A small contrastive audio-text model, trained from scratch: text encoder activation gelu.
Rows from block 3 of the audio encoder of a small contrastive audio-text model, named by matrix and row number. Rows with one number belong to one channel. Each number is 128 + 24 x the weight over its row's rms, rounded and kept within 0 to 255. All counts start at 0. Numbers have three digits each.
After each channel's rows are labels from the 100 clips, of 14848, where the channel reaches its highest value: "top examples" is what is common among them. Only what is clearly more common there than usual is listed. The data: read English sentences (LibriTTS-R). In brackets: how many of the 100.
# convs0: first width-9 conv (encoder.blocks.3.convs.0.weight, 128x128x9, each kernel summed), inputs 0-127
# convs1: second width-9 conv (encoder.blocks.3.convs.1.weight, 128x128x9, transposed, each kernel summed), outputs 0-127

convs0.80:144122155113159160135161141124094101117100151160100112113121152171090124114183141099154109151093105117113089135129095134113115094144146137127138108164092114143112150129119152151143119129092119110089106120147077122074146134126180105126127070117093097105150116133093087137135127149134124113171126146123143121129116129135098131130118111120098175141098132069143155150099136112085106110114
convs1.80:111114120107148134127151155154170104109136094163096165135118151121146110070122085097115123115148118128149083115152123146126133167078141076134143134068104111123132098138158159118144151166118124116135144129093126132125089127132086134142099089117143102119111113071186121114105107130155149171104098142088142128121119117133153086145161107139109079136132130120152149146113141122158141137121
top examples: the word "you" (34)

convs0.16:121135082082102101149121111105120137069134145146148116156168128112157125175086088072108095138109136110118083117111134096159144071141125071117111143122185114083095129133150117166134130136109123138157141142137141127121132115131153128155149102108168139156153112141127157137108123150138115117128118158119126137108132137127167136135117091123115134189122134064107138133123118152102111133146
convs1.16:140149106120133130148140140096138123134123139133107121143116130158177098121117130171126144114132085115086167134126153138124178156123127153176134156113138117124105167102108119119101152104123088119103149128125120122128109103107147090111133141119122123132132176067139102157125125127148154116112179101140075111162144095151163123098118203088154110095110157140127081115134172121142101113121
top examples: the word "the" (92)

convs0.113:145135108156148163128121140101082143136131177144068147144143147114152133118131131150138153095108175124166144096131135168159121127126140171095123105138163169131141126114103186114120121162112121150173167119169120134066120134147087095116110138133145140120112116172117138120120144114131130103161154105129095157105206128182139133135131110127135125142128118139139125169133135143125126153152
convs1.113:134134107130117106117153150136133139119104136121116168143096128107097149129157105127122124152148086101142087129130093119114161152143112159131155150135154102152128134174155087131118122148132115140106107114076153107130132143127148107133255116116147136114135141070124126121135137106121115147110154105130134144117072114111156158128155121106128149121138139103166138159102131127129088130174
top examples: the word "i" (46)

convs0.97:121113115159164139158097136134097176145121122130096113125163127142077156149149120135112126094177137131140127121100141143158139119158133143118143094120129088127083150086097094139106147116174089127112158131124158136073124161136174157152167083156121119082119139123112101097130122095110118145111130145151142138163139151106081129151175087131157127117118113107128107100130154122113134166129
convs1.97:129076130159141108116117115154141117138174133162123134116091124135120093117076136114093128097142150113163148100139124113159114099118132150151110073135106149126142153118083087098147135125122200159156114153132147108133144085116126150131114086150147096162158149103128111164160134138164138129132116176106140142098147132133133081132098109146150130119134119156111114189155120140116104138161
top examples: the word "he" (43); the word "was" (39); the word "you" (36)

convs0.7:160175140139154103106125108122099175158090108141105105143096107141160070122146126123155133151105097118122120133134151092140098141078149138150103150113127104130125131140138158142139143112079126109139103098101139094134165121159085105137112108123106127116132114109085102128141125154142098172100118124114141100179081094082115112126120137157072136126113149100126151073126116125113115100114
convs1.7:119102163125106089129120126153136111139116130114109171108119114098124115125130130157109130105136129154093102126159126133151157137127151120132151089184097109110198091121131133132098128196112091138171123171079107108126151113131146150146119128121126130136176140054136107139127127128133108142118159138124183108164093127110141107101065103120121151127129097122147124146167126116120124135149
top examples: the word "you" (39)

convs0.126:160088170136120114130120148115130151110114141128109168127196131127077101120127175141088136141115137120134122153146110099141141109170104133126093128110135095129122144126107166096097091165150152105185134115171207114118094155157166141127128120132097136154085126142115138133110147146123137130134108134150099169139098137086148124120131124123134098094112110140119137084155146128129119168136
convs1.126:095156110131123142120138123148117175127155137139124108133098119193108155175118125143128116168137165103107137128086130119174106149116130121114162119128139175134153096131131106104178112106138131120150141075073090127100085093131127120148123141160133141119095135123154128126117140114115179124106068122162112112116140117150083118150136107143147120119161173105114117100146128140118189117131
top examples: the word "was" (39); the word "not" (28)

convs0.35:145129187148130129130124092091117126127095131163137132181158117120147104094094145111128144117152134112097140147152102123132188144132138092089134116091135127116127119112123143143147140168134148082150079117125146138128121118127116137111138092192128160153103099115108136106125092113118133218136142128138137129158101165155111109167119126122100125139101135099146134148115161180142110131152
convs1.35:115157159125156128106162205158118165132130153138115127099085116100127146157123133128129106124119114111090120162101141137141065090110148184101174114150158131102132107178135139104141127136089112136159105118153118129125136134148086108112115137158128124110106115119128110120134092098110106114157144122129096172116153082118117101117111149104118151115166159097134100098143120177121146118154
top examples: the word "i" (41)

convs0.85:097166141108084162104122111127126104167104127128096117127098124138129133147139139136116132141076112148098132121080139144137131093109121152150110131154136111089109157142133107154120062137138113159119104145091106120126132147102139147126156141082141117064116115128159165160159164131162190131113158129131151139115106162146059113130102112137142157143119122148142182114114107145128161134146
convs1.85:094113109138145144088109144111135177149131113144140145121149081136095183122121124118122140126117124124132098114103110094105116093122119082108136117115142127118104146115088131141128104107106165110127138128091139145123132149070128139119124125158093124107118100139157133114162117148157135141093113090097071110151113185142129108116154149130099181150095116187124148140135085116174148171096
top examples: the word "for" (30)

convs0.62:098125145145089134118118136145160112157167123092123118172116098132111127150120136128113091129095112126128129086121119105105143092116120138102128133126149121123114095125162202160113123145104181151150156111143139137131110097121133128131121145113112156130133126149155074109077148109109114135118119110150174131132179153160095148139085135171150092105138073112160111133156132161169141165113
convs1.62:110096136138129129130109126101137126131106112115104152117130138111127141144113168146130147124172177101114129124136119149152116145122109126131108169135096172118142169089067136102133153135141103117100136134101121104129101135161068124143173118157153140168124122142136132067091129192124114128068103137154141132108172091158154130134110121133134132053143107098150133143146143121129103120145
top examples: the word "was" (51)

convs0.14:182104123143128071119088132075135122129116117146174135153150135174089088107085130112145146148135147117144159101108136146112104140084102179117141108141107155156148109112096128153108129161089107091114149116107136110124121090151162126120134076174140100135133134135090114122127092125095132124140134148114154144096110143179144120157100120120132160145114119092121165118121127160119116162118
convs1.14:116124130139102103115104120094110034149156118133119098173110162086143126100147156103140169154098125116145083123083096117135121125120148092111130122183137117096110125128122119109122079106120131120145134154155123173124150081127143156145131160114109125137102088110121134093093127148115151146142140096148106106112122097137137123136195121109087100130164111124133141099122122124131117104142
top examples: the word "was" (67)

convs0.51:112137135114118117157184110111095152121151142132134127146141132134116128129114108159110110148108160080148122150133134098138129162169122135140080096136159142176100146140119178100124130114135139124143179124130107090129125145127132106138122142123121096113081176104052111143115167119179165123105127122124134119107089073131102140118103120176139114180100112122121118132100130110166110143147
convs1.51:145106113101143076139088137125161194146107135146157160148130110132130139149155155106142121126143112105148154153121099132165127143130114150132161147149124145087118115102147108140138146144130160156133145166139164128087128160102133127126128108129157087217134122153145083122148127129111112134175117134118108109152108159157193131120131138100107125161137114150128164094160150134092129146108
top examples: the word "was" (42)

convs0.34:153126138162099094090163144105132130112100102123120094156159123172067125127093137183161153101168107133163082139098059126131127132090112116128130121114144118123093116098108170126116148118130109124163116103106128115126128142100147130170161134145115126080145132117120138137121145151148115135109116110145139129151129114161135119142128127177163112158135141090152145178116118128080096154103
convs1.34:128155107116134127141121176153092121136117148122108137134091115154148104109101139159196150133123129127126168108123122097128117059159127126167118136123119134112160123160129113075111136099150150121132146113149126169131119111131132135102099104163125123144111143100138131131178085161117097108162198161095119193129122160137144112109124137079108130107118091103111153152141139123128129131097
top examples: the word "she" (25)

convs0.110:149102108165127127163141125137147140184146079158122062075146109124140078101131108122133135118177126127125132084134100120116182107114113146119136174154122123117155116112137091088127082122123146133075113101118101130149145097123114126134122109073149118081115104154121151151120144139146132141147123111123194151129137136111122090107114119129117103104119129152102165143162119145128107115127
convs1.110:126102180152128080184112168112102087129138147100126108137106104133091084124111095112127129163106133112114149090105126130154158077133155146120087141110142167137139136130125096087128137114098095102131098099156102104161166123122115153141147130154123125104117154106150157123158090177125119113124136163133135161150113188087109125141100144136127120105102132126091130138112137111157100145148
top examples: the word "she" (37)

convs0.87:141159127139116115127102113134126132157149096085114113120139109100080157124099113139108122121193138125096082114090134136147075150086156149137136108123138119120159088092109136168090112130123133147125169080086095151099164163151152108166181122142101120099113132135141140143135108176115148128118132116152137125139157107109167131122138103125183161140108123137131118123129156137144139172119
convs1.87:095113125115111136117087150123114108152171060126121137114111110181110147138133156155160129094121110096104143124100131108128137144135108107104090126136141170130117120142135137104139144115138179111119125150114102129091166122100128164077094096125157108142078138201121065138125086115149150120081133155125142131124110152110105147137102150132107138106157136125152146101090125123121144157129
top examples: the word "mr" (26)

convs0.103:130163149135114163112106156092134165117104121102113116149129133150105127122145178099138164126116134129131142121125119106128147132118146167147162081133135130150108103104150131141113167115099154100116124142147115158102104121115136163103140080110124142117098137124145100076113106138059134133152105113139110089165159103146042157161113119144103137087128075154089129127139117115116112149122
convs1.103:131112118137150138116143066113132121115132119108148137116111112119135129122145139096093130148149144098126140148099134136118088143073108110142092131135102134150137137143117103126149095124124157148137146141112125138131142123129104128129104099097118104139088096143130069122128092120174117127098102085141100104065172100178130145144171150121142135193189138150131121122126153093200120131129
top examples: the word "was" (46); the word "mr" (32)

convs0.120:144116142131137129133140126105143128136138126132161121150101141138125114153096121155107128140131095103127106144134116098115130142119129157086138117075152139183151111064136109164129133137131159069162105102119091112101140164166174115151105108170128111122140110134130083152114148126076141172107080096146167114148123113139124133128074100171098107115114133102148157115113145169127102142103
convs1.120:100126171156126116131168125117130136113113178136085081119121107179127112120131112148101124103161170164079101078100147125146133090140164154127142145169160127128109132181132117114137157092121132156121129113148134097110094130131117166071170111122127143121147130111130139105192120146170110128143124151119138140145152119136130114109124118108160107084134156118155149123145122157122162130088
top examples: the word "and" (88); voice: female (80)

convs0.6:129099106123174125155110106101108146101126138183134154122127109141119152135100145153148112121185121117111120099125079135139157098132093125113122114118122096112078109133128142136121144091111160143121104097155132112164115124160098126162137168134156176103139148101094117168088191124113120108131132125128146123134119123140103157109072156116115117158155157096075144114146170112116152100113
convs1.6:110045147110129119132093135146095131116117100132120135140102114084134085153122136112132119130110132136106139102062116150154156125132139118105122101145126137093141116102094126069105130137067116166132174105146135105128081113128073122097119102116105079165129109158136121125175166142129124137108133135108129164113147144150117110126128123144139122120124128162138141082128184114107152138112
top examples: the word "the" (98)

convs0.25:105110153126137145163123127077128148142137131111121127115082144122113107074119167086138117110085065102092138089116097129105131141130088152115147151155118132144158173138139122108110132123127128147107086115140124158086137113136166154116139120095134095128101165127151086087139115110131149144127095118061112132129123122126093124150118139170157128112075127171125117129124101150134154122170
convs1.25:110138129133130136142138099126158136137107102113058125141186117087112173120129156153100152146118142158151134175210103156086116137123138082144088115120078118127124143118093174116117130120166163123120116128111158125150153127061104104132111139134111162120128109150155134123119133157127131101104149122070144112133126141116147139136144135087109132150138123109138112135102120146152159149139
top examples: the word "for" (29)

convs0.27:120096122097135060105084147150120166125117093164180128154112139092138099137130118109139163154100083121135119157128162104116210145131135120096117102130130097131146114132165178131119142118126138094125116116138125095114140115134130155135123119136117108143145095079084126108137139143144096142140141131130153133157109152143149116210144135151092133112105126126113124148150078121104123126121
convs1.27:137101164096122087137111105151106078136121165149106119090136142149148108123152121112117140132140132164128118115149114164125123076146139136170137114148118160185163159141128096114103109140118135151133127187118103159110106103092134116186122119129109148104145152142125141130089111124177145136143141145105150135119118118098099078125106143115092121134133103127144102121200125122075139117093
top examples: the word "you" (40)

convs0.18:088101124116104111148116057142143134095128094128135098100090112095134128122135124134139090171124141114142117136118160134096144104094140147075126087150143124141130131131153156128177113141151116163121146139116135098120083133103104129137104129100148124147147092142041099138112178132082153097142155097095091151138098093126108112116132142143121146141099146124127118087122125131150140106140
convs1.18:105074119141114126112122129092125124098138152131126107093159171112149095130086142122126098053104116077116144090115144188137096131123133153107084135145132139134063205127085096142129142130118146141135111155129135145141108112072136126117137110166144090151141133139082134090133127124132085151095135114168134139135110154133119106122113117133113138139115130130109123122120135127113118120090
top examples: the word "was" (62); the word "it" (35)

convs0.98:148101121125145121163112163120116163153121089127114108087114129138090146182093128133119158101106132074127164101154133174102141115115130136138155121144147123171142129106060127154111101109125102114130119105076166117082168143116139180141156125128112119092158162104103120142119176160135110110123131143136148118161098125118128134101112150138136124110140108124102074108169137100139116137117
convs1.98:114096168113128109153156145146135141145169074177129111140106124147126108132139133124134123123148106134136117112116116122178162094104104124142103128149110128096118140111052095086112128136115142172110119093135143141120065110114145129130142131164155138108102097150114097087169176123178134107151071160156131112143127149143104091107114107160167158129101142148122121130126137109115135132134
top examples: the word "any" (26)

convs0.57:146114133131104130146120163095157122064128081128112124159157087135148083149102113129098172164131152112131091158060131105147133108169140140077126121105116159147132163100081144128131091114098138124160116142119098133120145155129121104133139158097114148137108106096130132186119141100137112168102102138140139142154101138124141103129172133116123155156080129112154118103130150134137100132117
convs1.57:091136167142122143159125167147112120120133103112113137120137151105142146125120115166150148131116110105065136166109137151131132091103113137121142114135120131113127116141094180098181172141107176161114130101129169193120128162132151142105121109136138124165107120119132107138105089133143163094161156158148133155148167137148149127148117140107099124100145102106162072145112142131067135132117
top examples: the word "i" (73)

convs0.125:161159103138126118150076129119117155114159159151071150096113158128151167140111168132160172123128151164151155083151141117147138133092129101141137154122151115145118154122119126130146150155104162137126136126160070142133121157129117110111146160084118111127151145171123155150111133101146123098156123116097150153172149092149122119118090120160163138123142144092137117138129144159139118150198
convs1.125:125099112146129126125186137108158124144137135108135098125120153127153099119165088089107151114111103132151120121138158096110111089082149133100120172081136151134145109111102103144118139141155151104153100100097098076129138143089142122114159148128126140063165113136101148133130126139128133139099133157109109127137109136078224129112143108150097081116120111121152106136132131117140127122131
top examples: the word "to" (59)

convs0.54:127115162120116122106108104133131100068107116122136155127082137139140154132132167096131112138144149120159117141115112077128142189129127141101206140095089162148147133158154116120113139145138113119157174090133159142134090186094128120107126109114135090160145124118121113116162143112125127126112104156090148111113175145134107118097158134137115123125140114157100121152113111116113160078091
convs1.54:091097115153115130122143141099118108104153135115098114146129094135086100142082165105133119128112136087183149151135135103126137148143129129130072132145136127109175110143127171138137116077146147153138145122129144126091144126088112162135119098120120082128136144131168106148101124137106120134121074175097119094181144099153132120140107138198136132128063131095141116152144118133135135135142
top examples: the word "not" (57); the word "was" (44)

convs0.119:158140104108106154155121124113161140103097110168155156132121137113145111129118114133111112136128091082101127091155136206097112095143117143151113100168147097112118159157123151147156141162095106169096105117153155113152075136118141145107092151098099116105162144115156116110140133088128107143118118081134091166108102095113122115151143115120159118131136144178152127151138147120163117148123
convs1.119:096106111096115089118116107125109129146087080149096110162155133126130147114114079131108137094125135107122145071105163117116122125114117137114124109092151130101106101082100105104122099142076099144171167112106087128127148139114084166116126137102102143126085152093110140130144105107100109076135111134117173153060116156120127133130136148124134150160125113149112127117119146141095120103109
top examples: the word "the" (96); the word "of" (54)

convs0.4:112131118132120137143136123136130132137139108100129118187121098136110100208154131129106155147137137140117151104144113088133130153160145141131078136117145150122189098117122132136143119142073110120099129121133148133140143105108116119177158128128145110127122085139134165113124100080108108184120133150095141155126136150102148138095115142151122124088088148137103169076186112123131125177153
convs1.4:135135135154164078122144116093162108148119147118161131140091092112127113171105146180136136107141138135071139131101104119141116147153087156131126167166143102173136113162100102140134124135192131095144103101099124104119097128125144108103113174110102155125147085128101180127124125149120103128107136162128115116127115131118171054119085122141119116138134128114116128105118137163150120134110
top examples: voice: female (81); the word "and" (71)

convs0.32:098145100150138127149096088093104174085107097132141096118090134112173139108173165169103104131131123116144114118131137117168152156110157148109113137143123120103131109106168122141158113149109124118122197132124144108152138143114169101128142127136116064152107142113153148137152131122167155131138155117136181103151139099092120144112137163131106162133136130127071148112155098149127098150139
convs1.32:085132118125123134082169079117113095117131152144103098130167141130111128113121139112146096103136130058125113128112189136148177162171153151127101151127116147105083139162121092136109111086145122134161105188128091096087131151101130110126093142113127092148139172113119142130117089161101095132119131130143121094133120123143120124138088099153115130156086125123114127121137108126111107136140
top examples: the word "not" (30)

convs0.82:139154063179161083159095166122112139097097134124119142110081151114127092131141101113128181151136129109102157160135122089111135132178126132097077133114090129119115155129153124100167130149135116144129149126106128115139115123113134112133152148139097110103140135100151088123125126115121123126107134116157101159151169149137088146144161137120141110177121130165183132140147175114150130164106
convs1.82:097112104099099118118115113139116099117120090145084133143158119099117120072114072120125149096093077117074142123147132159098105100093129130125113128144132145116117128095096109129125147133069139131110113105131119153134103148118108097117122130077127144138126146104089116166099110110141117060150142081126119162095123124164121136096100150096128120094159154125112104129136143101103140098098
top examples: the word "the" (75)

convs0.102:119113112134107109142118118164106112085167092199136101132144132096160125140145111144150153121090137120136122148148163113104155124185116087113102115126106178139139121148117112123142135148127151110197076092142097142154130123126129157110110160113122140133122159116163145134122170163146145147123131153145133059127109150114120138146094122156103134154133132177182113143140148115115132132141
convs1.102:123123149147143136117072130163098132151133148107155095120145175161118139120115124109080120126124118130147157142094112089125130147146136131170138108130103113110099113137137124099155171072128099152087100144118150116095140116115120134141100121122143129150150181124136109158128157064095126089169100117126104103108119133150085091074155111121184145134108149116118088152116131129112147123107
top examples: the word "which" (29)

convs0.74:112123122190140141127131140108113121132104132154092116159109150122092106147110099154134148148175143143141163074142131092153123105103140127075221136112146137158139125133099136162125113167128136120127151138138127173131120113155110135124153095138136146108131136133174123163133139117082159173144173102119138146160138136096140166118154112123111106101105127091140135186130127126117115119133
convs1.74:161107131140126124102166106127137162156157127108134076151126155177123150089118084185127128124130109100163160120107139094112141103118131103104087138135119122089132163105203096126135137097131128081153148120143151086125155138084141099144140172129132105125133140104127207144115130126134140096108130194129108146128138141135113134144139136120108118114145144147131124125126125153159101120115
top examples: voice: female (79)

convs0.64:091135150161187142178122152110121103111120082125177118158106181148120119104141125144118133115124131146155121144123188144131156112085127188127178139136106119127114152136111146139125091106116127151094096106118102172124115099126125160125100130106106174149140114117078101127101114127102110156151121136092092151117082110148165099129120100132133129123114128128139110146080106124112123132157
convs1.64:182106129138089102149122148087103109121135137130144108092089202120125146125154109157108145144093120109118128151134110106156123132122118068135086086106110119132127104108131087152105103104135122122132092164127174120132146093138113102136142118137160133135141138099102133106124114111120119111149092145144084085142104121147113144128162163089088145140147100112086145169145147116158127083114
top examples: the word "was" (67); the word "i" (46)