config = dict(
    encoder_arch='jasper',
    model='contrastive audio-text model',
    dataset='read English sentences (LibriTTS-R)',
    train_examples=15625,
    gain_aug_db=6,
    time_shift_ms=100,
    n_mels=40,
    hop_length=160,
    input='log_mel',
    spec_augment=True,
    win_length=400,
    tokenizer='word',
    vocab_size=8027,
    loss='softmax',
    embed_dim=384,
    encoder_norm='batchnorm',
    encoder_activation='relu',
    encoder_depths=[4, 8, 4],
    encoder_kernel_size=9,
    encoder_stem='single',
    encoder_widths=[128, 128, 128],
    text_encoder_causal=True,
    text_encoder_width=128,
    text_encoder_layers=8,
    text_encoder_norm='layernorm',
    text_encoder_norm_position='pre',
    text_encoder_activation='gelu',
    text_encoder_mlp_ratio=3,
    text_encoder_head_dim=64,
    text_encoder_fused_qkv=True,
    text_encoder_bias='all',
    text_encoder_qk_norm=True,
    text_encoder_parallel_block=False,
    text_encoder_inner_norm=False,
    text_encoder_drop_path=0.1,
    text_encoder_positions='learned',
    init='kaiming_normal',
    residual_init='scaled_by_depth',
    optimizer='soap',
    beta2=0.99,
    lr=0.0042,
    beta1=0.95,
    shampoo_beta=0.95,
    eps=1e-08,
    precondition_frequency=50,
    max_precond_dim=1024,
    one_sided=False,
    adamw_lr_other_params=0.001,
    l1_shrink=0.01,
    steps=7600,
    batch_size=256,
    epochs=124.5,
    lr_schedule='step',
    warmup_steps=760,
    weight_decay=0.2,
    adamw_weight_decay_other_params=0,
)
Rows from block 13 of the audio encoder of a small contrastive audio-text model, named by matrix and row number. Rows with one number belong to one channel. Each number is 128 + 32 x the weight over its row's rms, rounded and kept within 0 to 255. All counts start at 0. Numbers have three digits each. After the name is the row's rms in percent of the matrix's.
After each channel's rows are labels from the 100 clips, of 14848, where the channel reaches its highest value: "loudest band" is the band of the loudest frequency at the time of the peak. Only what is clearly more common there than usual is listed. The data: read English sentences (LibriTTS-R).
# convs0: first width-9 conv (encoder.blocks.13.convs.0.weight, 128x128x9, each kernel summed), inputs 0-127
# convs1: second width-9 conv (encoder.blocks.13.convs.1.weight, 128x128x9, transposed, each kernel summed), outputs 0-127

convs0.109 101:146107117085128121127082100150165097146121118125135106217178146107133170125115166117063132097116179125123119142123037147131069117153136111142091166144114112109100172147146124142120135125155160085160141140044109176111184145124245140152134071125117144125133112088029156144148125126124132123143155175082142128130111197141113127140098105165125091160115157194103074116116140143152134102102
convs1.109 080:132137142108184137078123107113128120150180137122076119124173143136068055128101091116105100153100192113090100133127134110154177101087170116132098114128121162111105101130124130116108116092132120145143131141138118088204103170116138143096116077138122112157151134067184131152175124075117135145104096200078133138160127106129112098121085120113133100047126001087159193120124079127129088143176
loudest band: 2000 to 4000 Hz

convs0.69 099:110103067139112122149098101136147101122103108058113133154138152140101173089147116102168103226121101149111142130141076167108125170116117148109127052099089125153112125121129110197128090098122103102117253144082086136143094115136150131131089124118148172096131162106178123149119114097069085131088154113097163131151099212090117124095147124157114135121094118137064116158102153065105101165102
convs1.69 094:181105036097118174171127105164121173127093128129161114122096115104127017135145118111106153118121127134169142164160121134165117095203144141123147130126203121072115108158117160093156153118161132133130046077161136126115147141125044163116159119134137100142077132167103118116089158135141135152125191083046121088126149164149148084125124126105137126089090062147131106118146078152100147117132
loudest band: 500 to 1000 Hz

convs0.12 094:111151127139119138106101111113105120166108073157088072125150103114103136136104116103173167069122118125158124125139198104199193116068104146103145140184122148153107133120126153104123123168092077131132160180051143111149147149131135100136112127163175129127182128138105130096142091073190145093117163132175119188163076204057115157123117149114120118125068051157072132133133101094094151088122
convs1.12 081:128157109059153166143132110085145148135166069062130126110087130120152162156142146097109000140144110111151111163112083179131104109136121092123139130138100145118080125121140142157127125116134129105079109075150125175151098100096095121167165075058161139119143054153164156096140109159077153086177126085136173100102093087142094116122138097136168105091145185096149188128109127119152119120134
loudest band: 500 to 1000 Hz

convs0.122 122:121174122089117123145156100137110139135104127143141114064124135096143154138176119145125180077089095146095110159043166158085085128161131129093132055117156134128137175161134112106117075059070105149118131151116103105253135129132124159047153100133067100160161140149117085119152139156104168119112147080151097204099104069110118104129110115143178126072109133092108116140120134093142115125126
convs1.122 113:130059129134142147081122101111135146139121109156121121120136180162080114135115109154115129125127216114133061107073129121160135136159115165151124159096093129113163164101129104106145112122178111122146124141162148138166075109134163144139147143062114117135124134108145107107154120111126061161138066132088143138190113153135131158136138106087088147167145224150115000116141116133139155122143
loudest band: 4000 to 8000 Hz

convs0.19 091:158106134120139117155155180142164096169169103097169087121112155083143134148120108137130138115178123119113118141086159140154091103155172123107120041100216175062073119169117142147234099160119155130116093123109128123154127095205126177132114147159116133108101160182159119158108137058187174137070117084115136066124139077129116124131130137137139181119075080127119130111113122145084133141110
convs1.19 076:062086159093109129068122100097092123096075140124110177138134120174109114174194145119131115144130123109109141132099132171156109119108105086094159142134027150083163130121138111091095149109129130116117126109206113099081094073080131176121096160096105067120166149074083099145140091124131126131142173162111115163110135077142175070143080110147090093074098112106110135111083136117166127194182
loudest band: 250 to 500 Hz

convs0.96 097:081132156089087144102090168082177157130094165104160115124088129126112090137141136091162146128114089106163130099128076103077192138160105109163096103167139122126115163116150090093083091138074116202114157084138118126169080141159078046109090150107103168155091144134084195133095094212057165107146115107111123104115122086152105101149142109114100173148090138095092158109139094115120107098085
convs1.96 107:133074084185088145105067118167096096094129117169088114121115167214118161123151127134150160154130111084178200113149091136083116144152102116126211159108170147125063071165114157105078169136174096101091139110102170142119118088138143157202121155173141177096154127073123151104125147162128146128124147153067151162150134139114108116130108193108130085161098124102188115126124083138114157126109
loudest band: 250 to 500 Hz

convs0.44 090:115165141157130129133139093126181141101126138099169121159152092168117105068087128122155127093114076108176062123150114153136190108129102099092155099102136144074183125086071082181113101080188132095151115138159061116058156107096194113088080092129123140054091170074121190129120131126120119138122103090125112072139143111126163121147123114166091135094143161167077115099139137123112058147113
convs1.44 085:149098151102156145114123144120155172169156095190120094144137103117182142120169088125132132098124183094119131090175184138106147111101142111128090145120068081163154134176144126166108118198100079103103159149060143077075106161104124150076194176099158106136122092126140120129120101120159080083155133041098122190133161129130150144108102110115144200174107067181154176146160115125116134108145
loudest band: 500 to 1000 Hz

convs0.30 096:134111177148084145153149141098120082124081159149101133124075079082120160121134204148099119177131082142146121140102105160144137128069111149147104101069090108117129138107116094132160136111116131150093110125102116137167077138164006127167130149190157155118077130138065152114117149116098147139104208099070119185098155109101138197115131133134150112138133163154100104123102181107106207095135
convs1.30 114:105121131120066090100123131114138139097118167120175141085073128137122132141101142139126119070061079123122122121145142141113092104142189114152128112141130126092111105153143113154099097149132088104135112153182139143137154150153035124190126118095097058139118119083174103105095124116119064123168238159148109113149125086154110079098181124091079087180109237121145159133149107140132107094119
loudest band: 250 to 500 Hz

convs0.85 107:098107105210105118120132140123117130183108147166101083148124188126115134118153145093184174090114084162047123170091117146170102116063071122145119104130161168086152117123123035195125139125167114101099131153156142124149144196179139130113199105166193120117125133144156131143138052121138115136111129121129099097118105142071162127154128102149158112104070099127168109173187102166118118136139
convs1.85 100:146104160094127168184147148084120144116126120169088188127124088020114097099215142162150108141088177100052147156168171108153131157125092117121101215157105117150130172116171140136154154139100157151144085065138075122098125136098090128109128151113156145136119123141115117125117137132121094156100125152213079122176132139100192153112123112138080102130142179117110144078101103100117124093176
loudest band: 500 to 1000 Hz

convs0.45 083:152161077145098099168073138120085100109147150130081132141099067161124128098175107098119152107120155094151174107076102151093113142100170119159187091143100132189060197097119119149106082099160064068093172125121149124099166133125155122146130141141133122101145099149164108130165194121095052107141107114115123165136153115156139134157122142216085106111151161190145112132087155133137093086191
convs1.45 088:177079101123161123109185110076180120146158155063099090170109083108095133164137191101092126128129114147135110134131161100133138124102106121136206109129132111130081125111122100111186114177105180143171048131111127113108160143145103111108176097148132063117053102099121163133115136132122183077127059164087132114117124093093121084178194123126122146125117076142106094131117131169183081074103
loudest band: 250 to 500 Hz

convs0.54 095:116094102081091107093153143153143186146152114130131137160113109075111139136141142116097122062110131194168064174120140122123109062115141128154126108151116120170120214180107136156093120192148128146133169180117117080106136105097118078094091140134166096145176116099207105146171078136143132128129133142147120176135113120126134114149123121116175118166078215118106126095121121116021171098090
convs1.54 092:113169120140119080160107124190122062136120130097109110121117136147116151083131112089124174152101143096056122118188146118098166146116191137123116114150137129119124111159107161124116082082152067097106080105136184153130106146181067135055140137137103111089093124124081149175078155122111110092144230103065092158134121122140145102221137094146115135139119119070093057111146146109128144153110
loudest band: 500 to 1000 Hz

convs0.10 089:074169121114146135112198115114172105140092160120152034129118129110086119097105141135187134126102160129148123117154170116078055217142174160077145120088170135155067196183101109096110125109117108107124119112089142118128123065123094138121140123185140139087079118168133136099128098097089088089150114070135081129178125140148084079156130128073123173130091128114103115103150119104173125154167
convs1.10 090:186184149117083135174129179137126141137148133137195150117144169110128125136111155140085114131052133110144139159146132143174107116186078119109161128165134097130136151056061139121074168170104196095090132115167121151091174139146126180114118188165153100123123112152142136106138178166112103071110145137176172146102087151144166162115160120104113117142169149121206165206086134144125137194130
loudest band: 250 to 500 Hz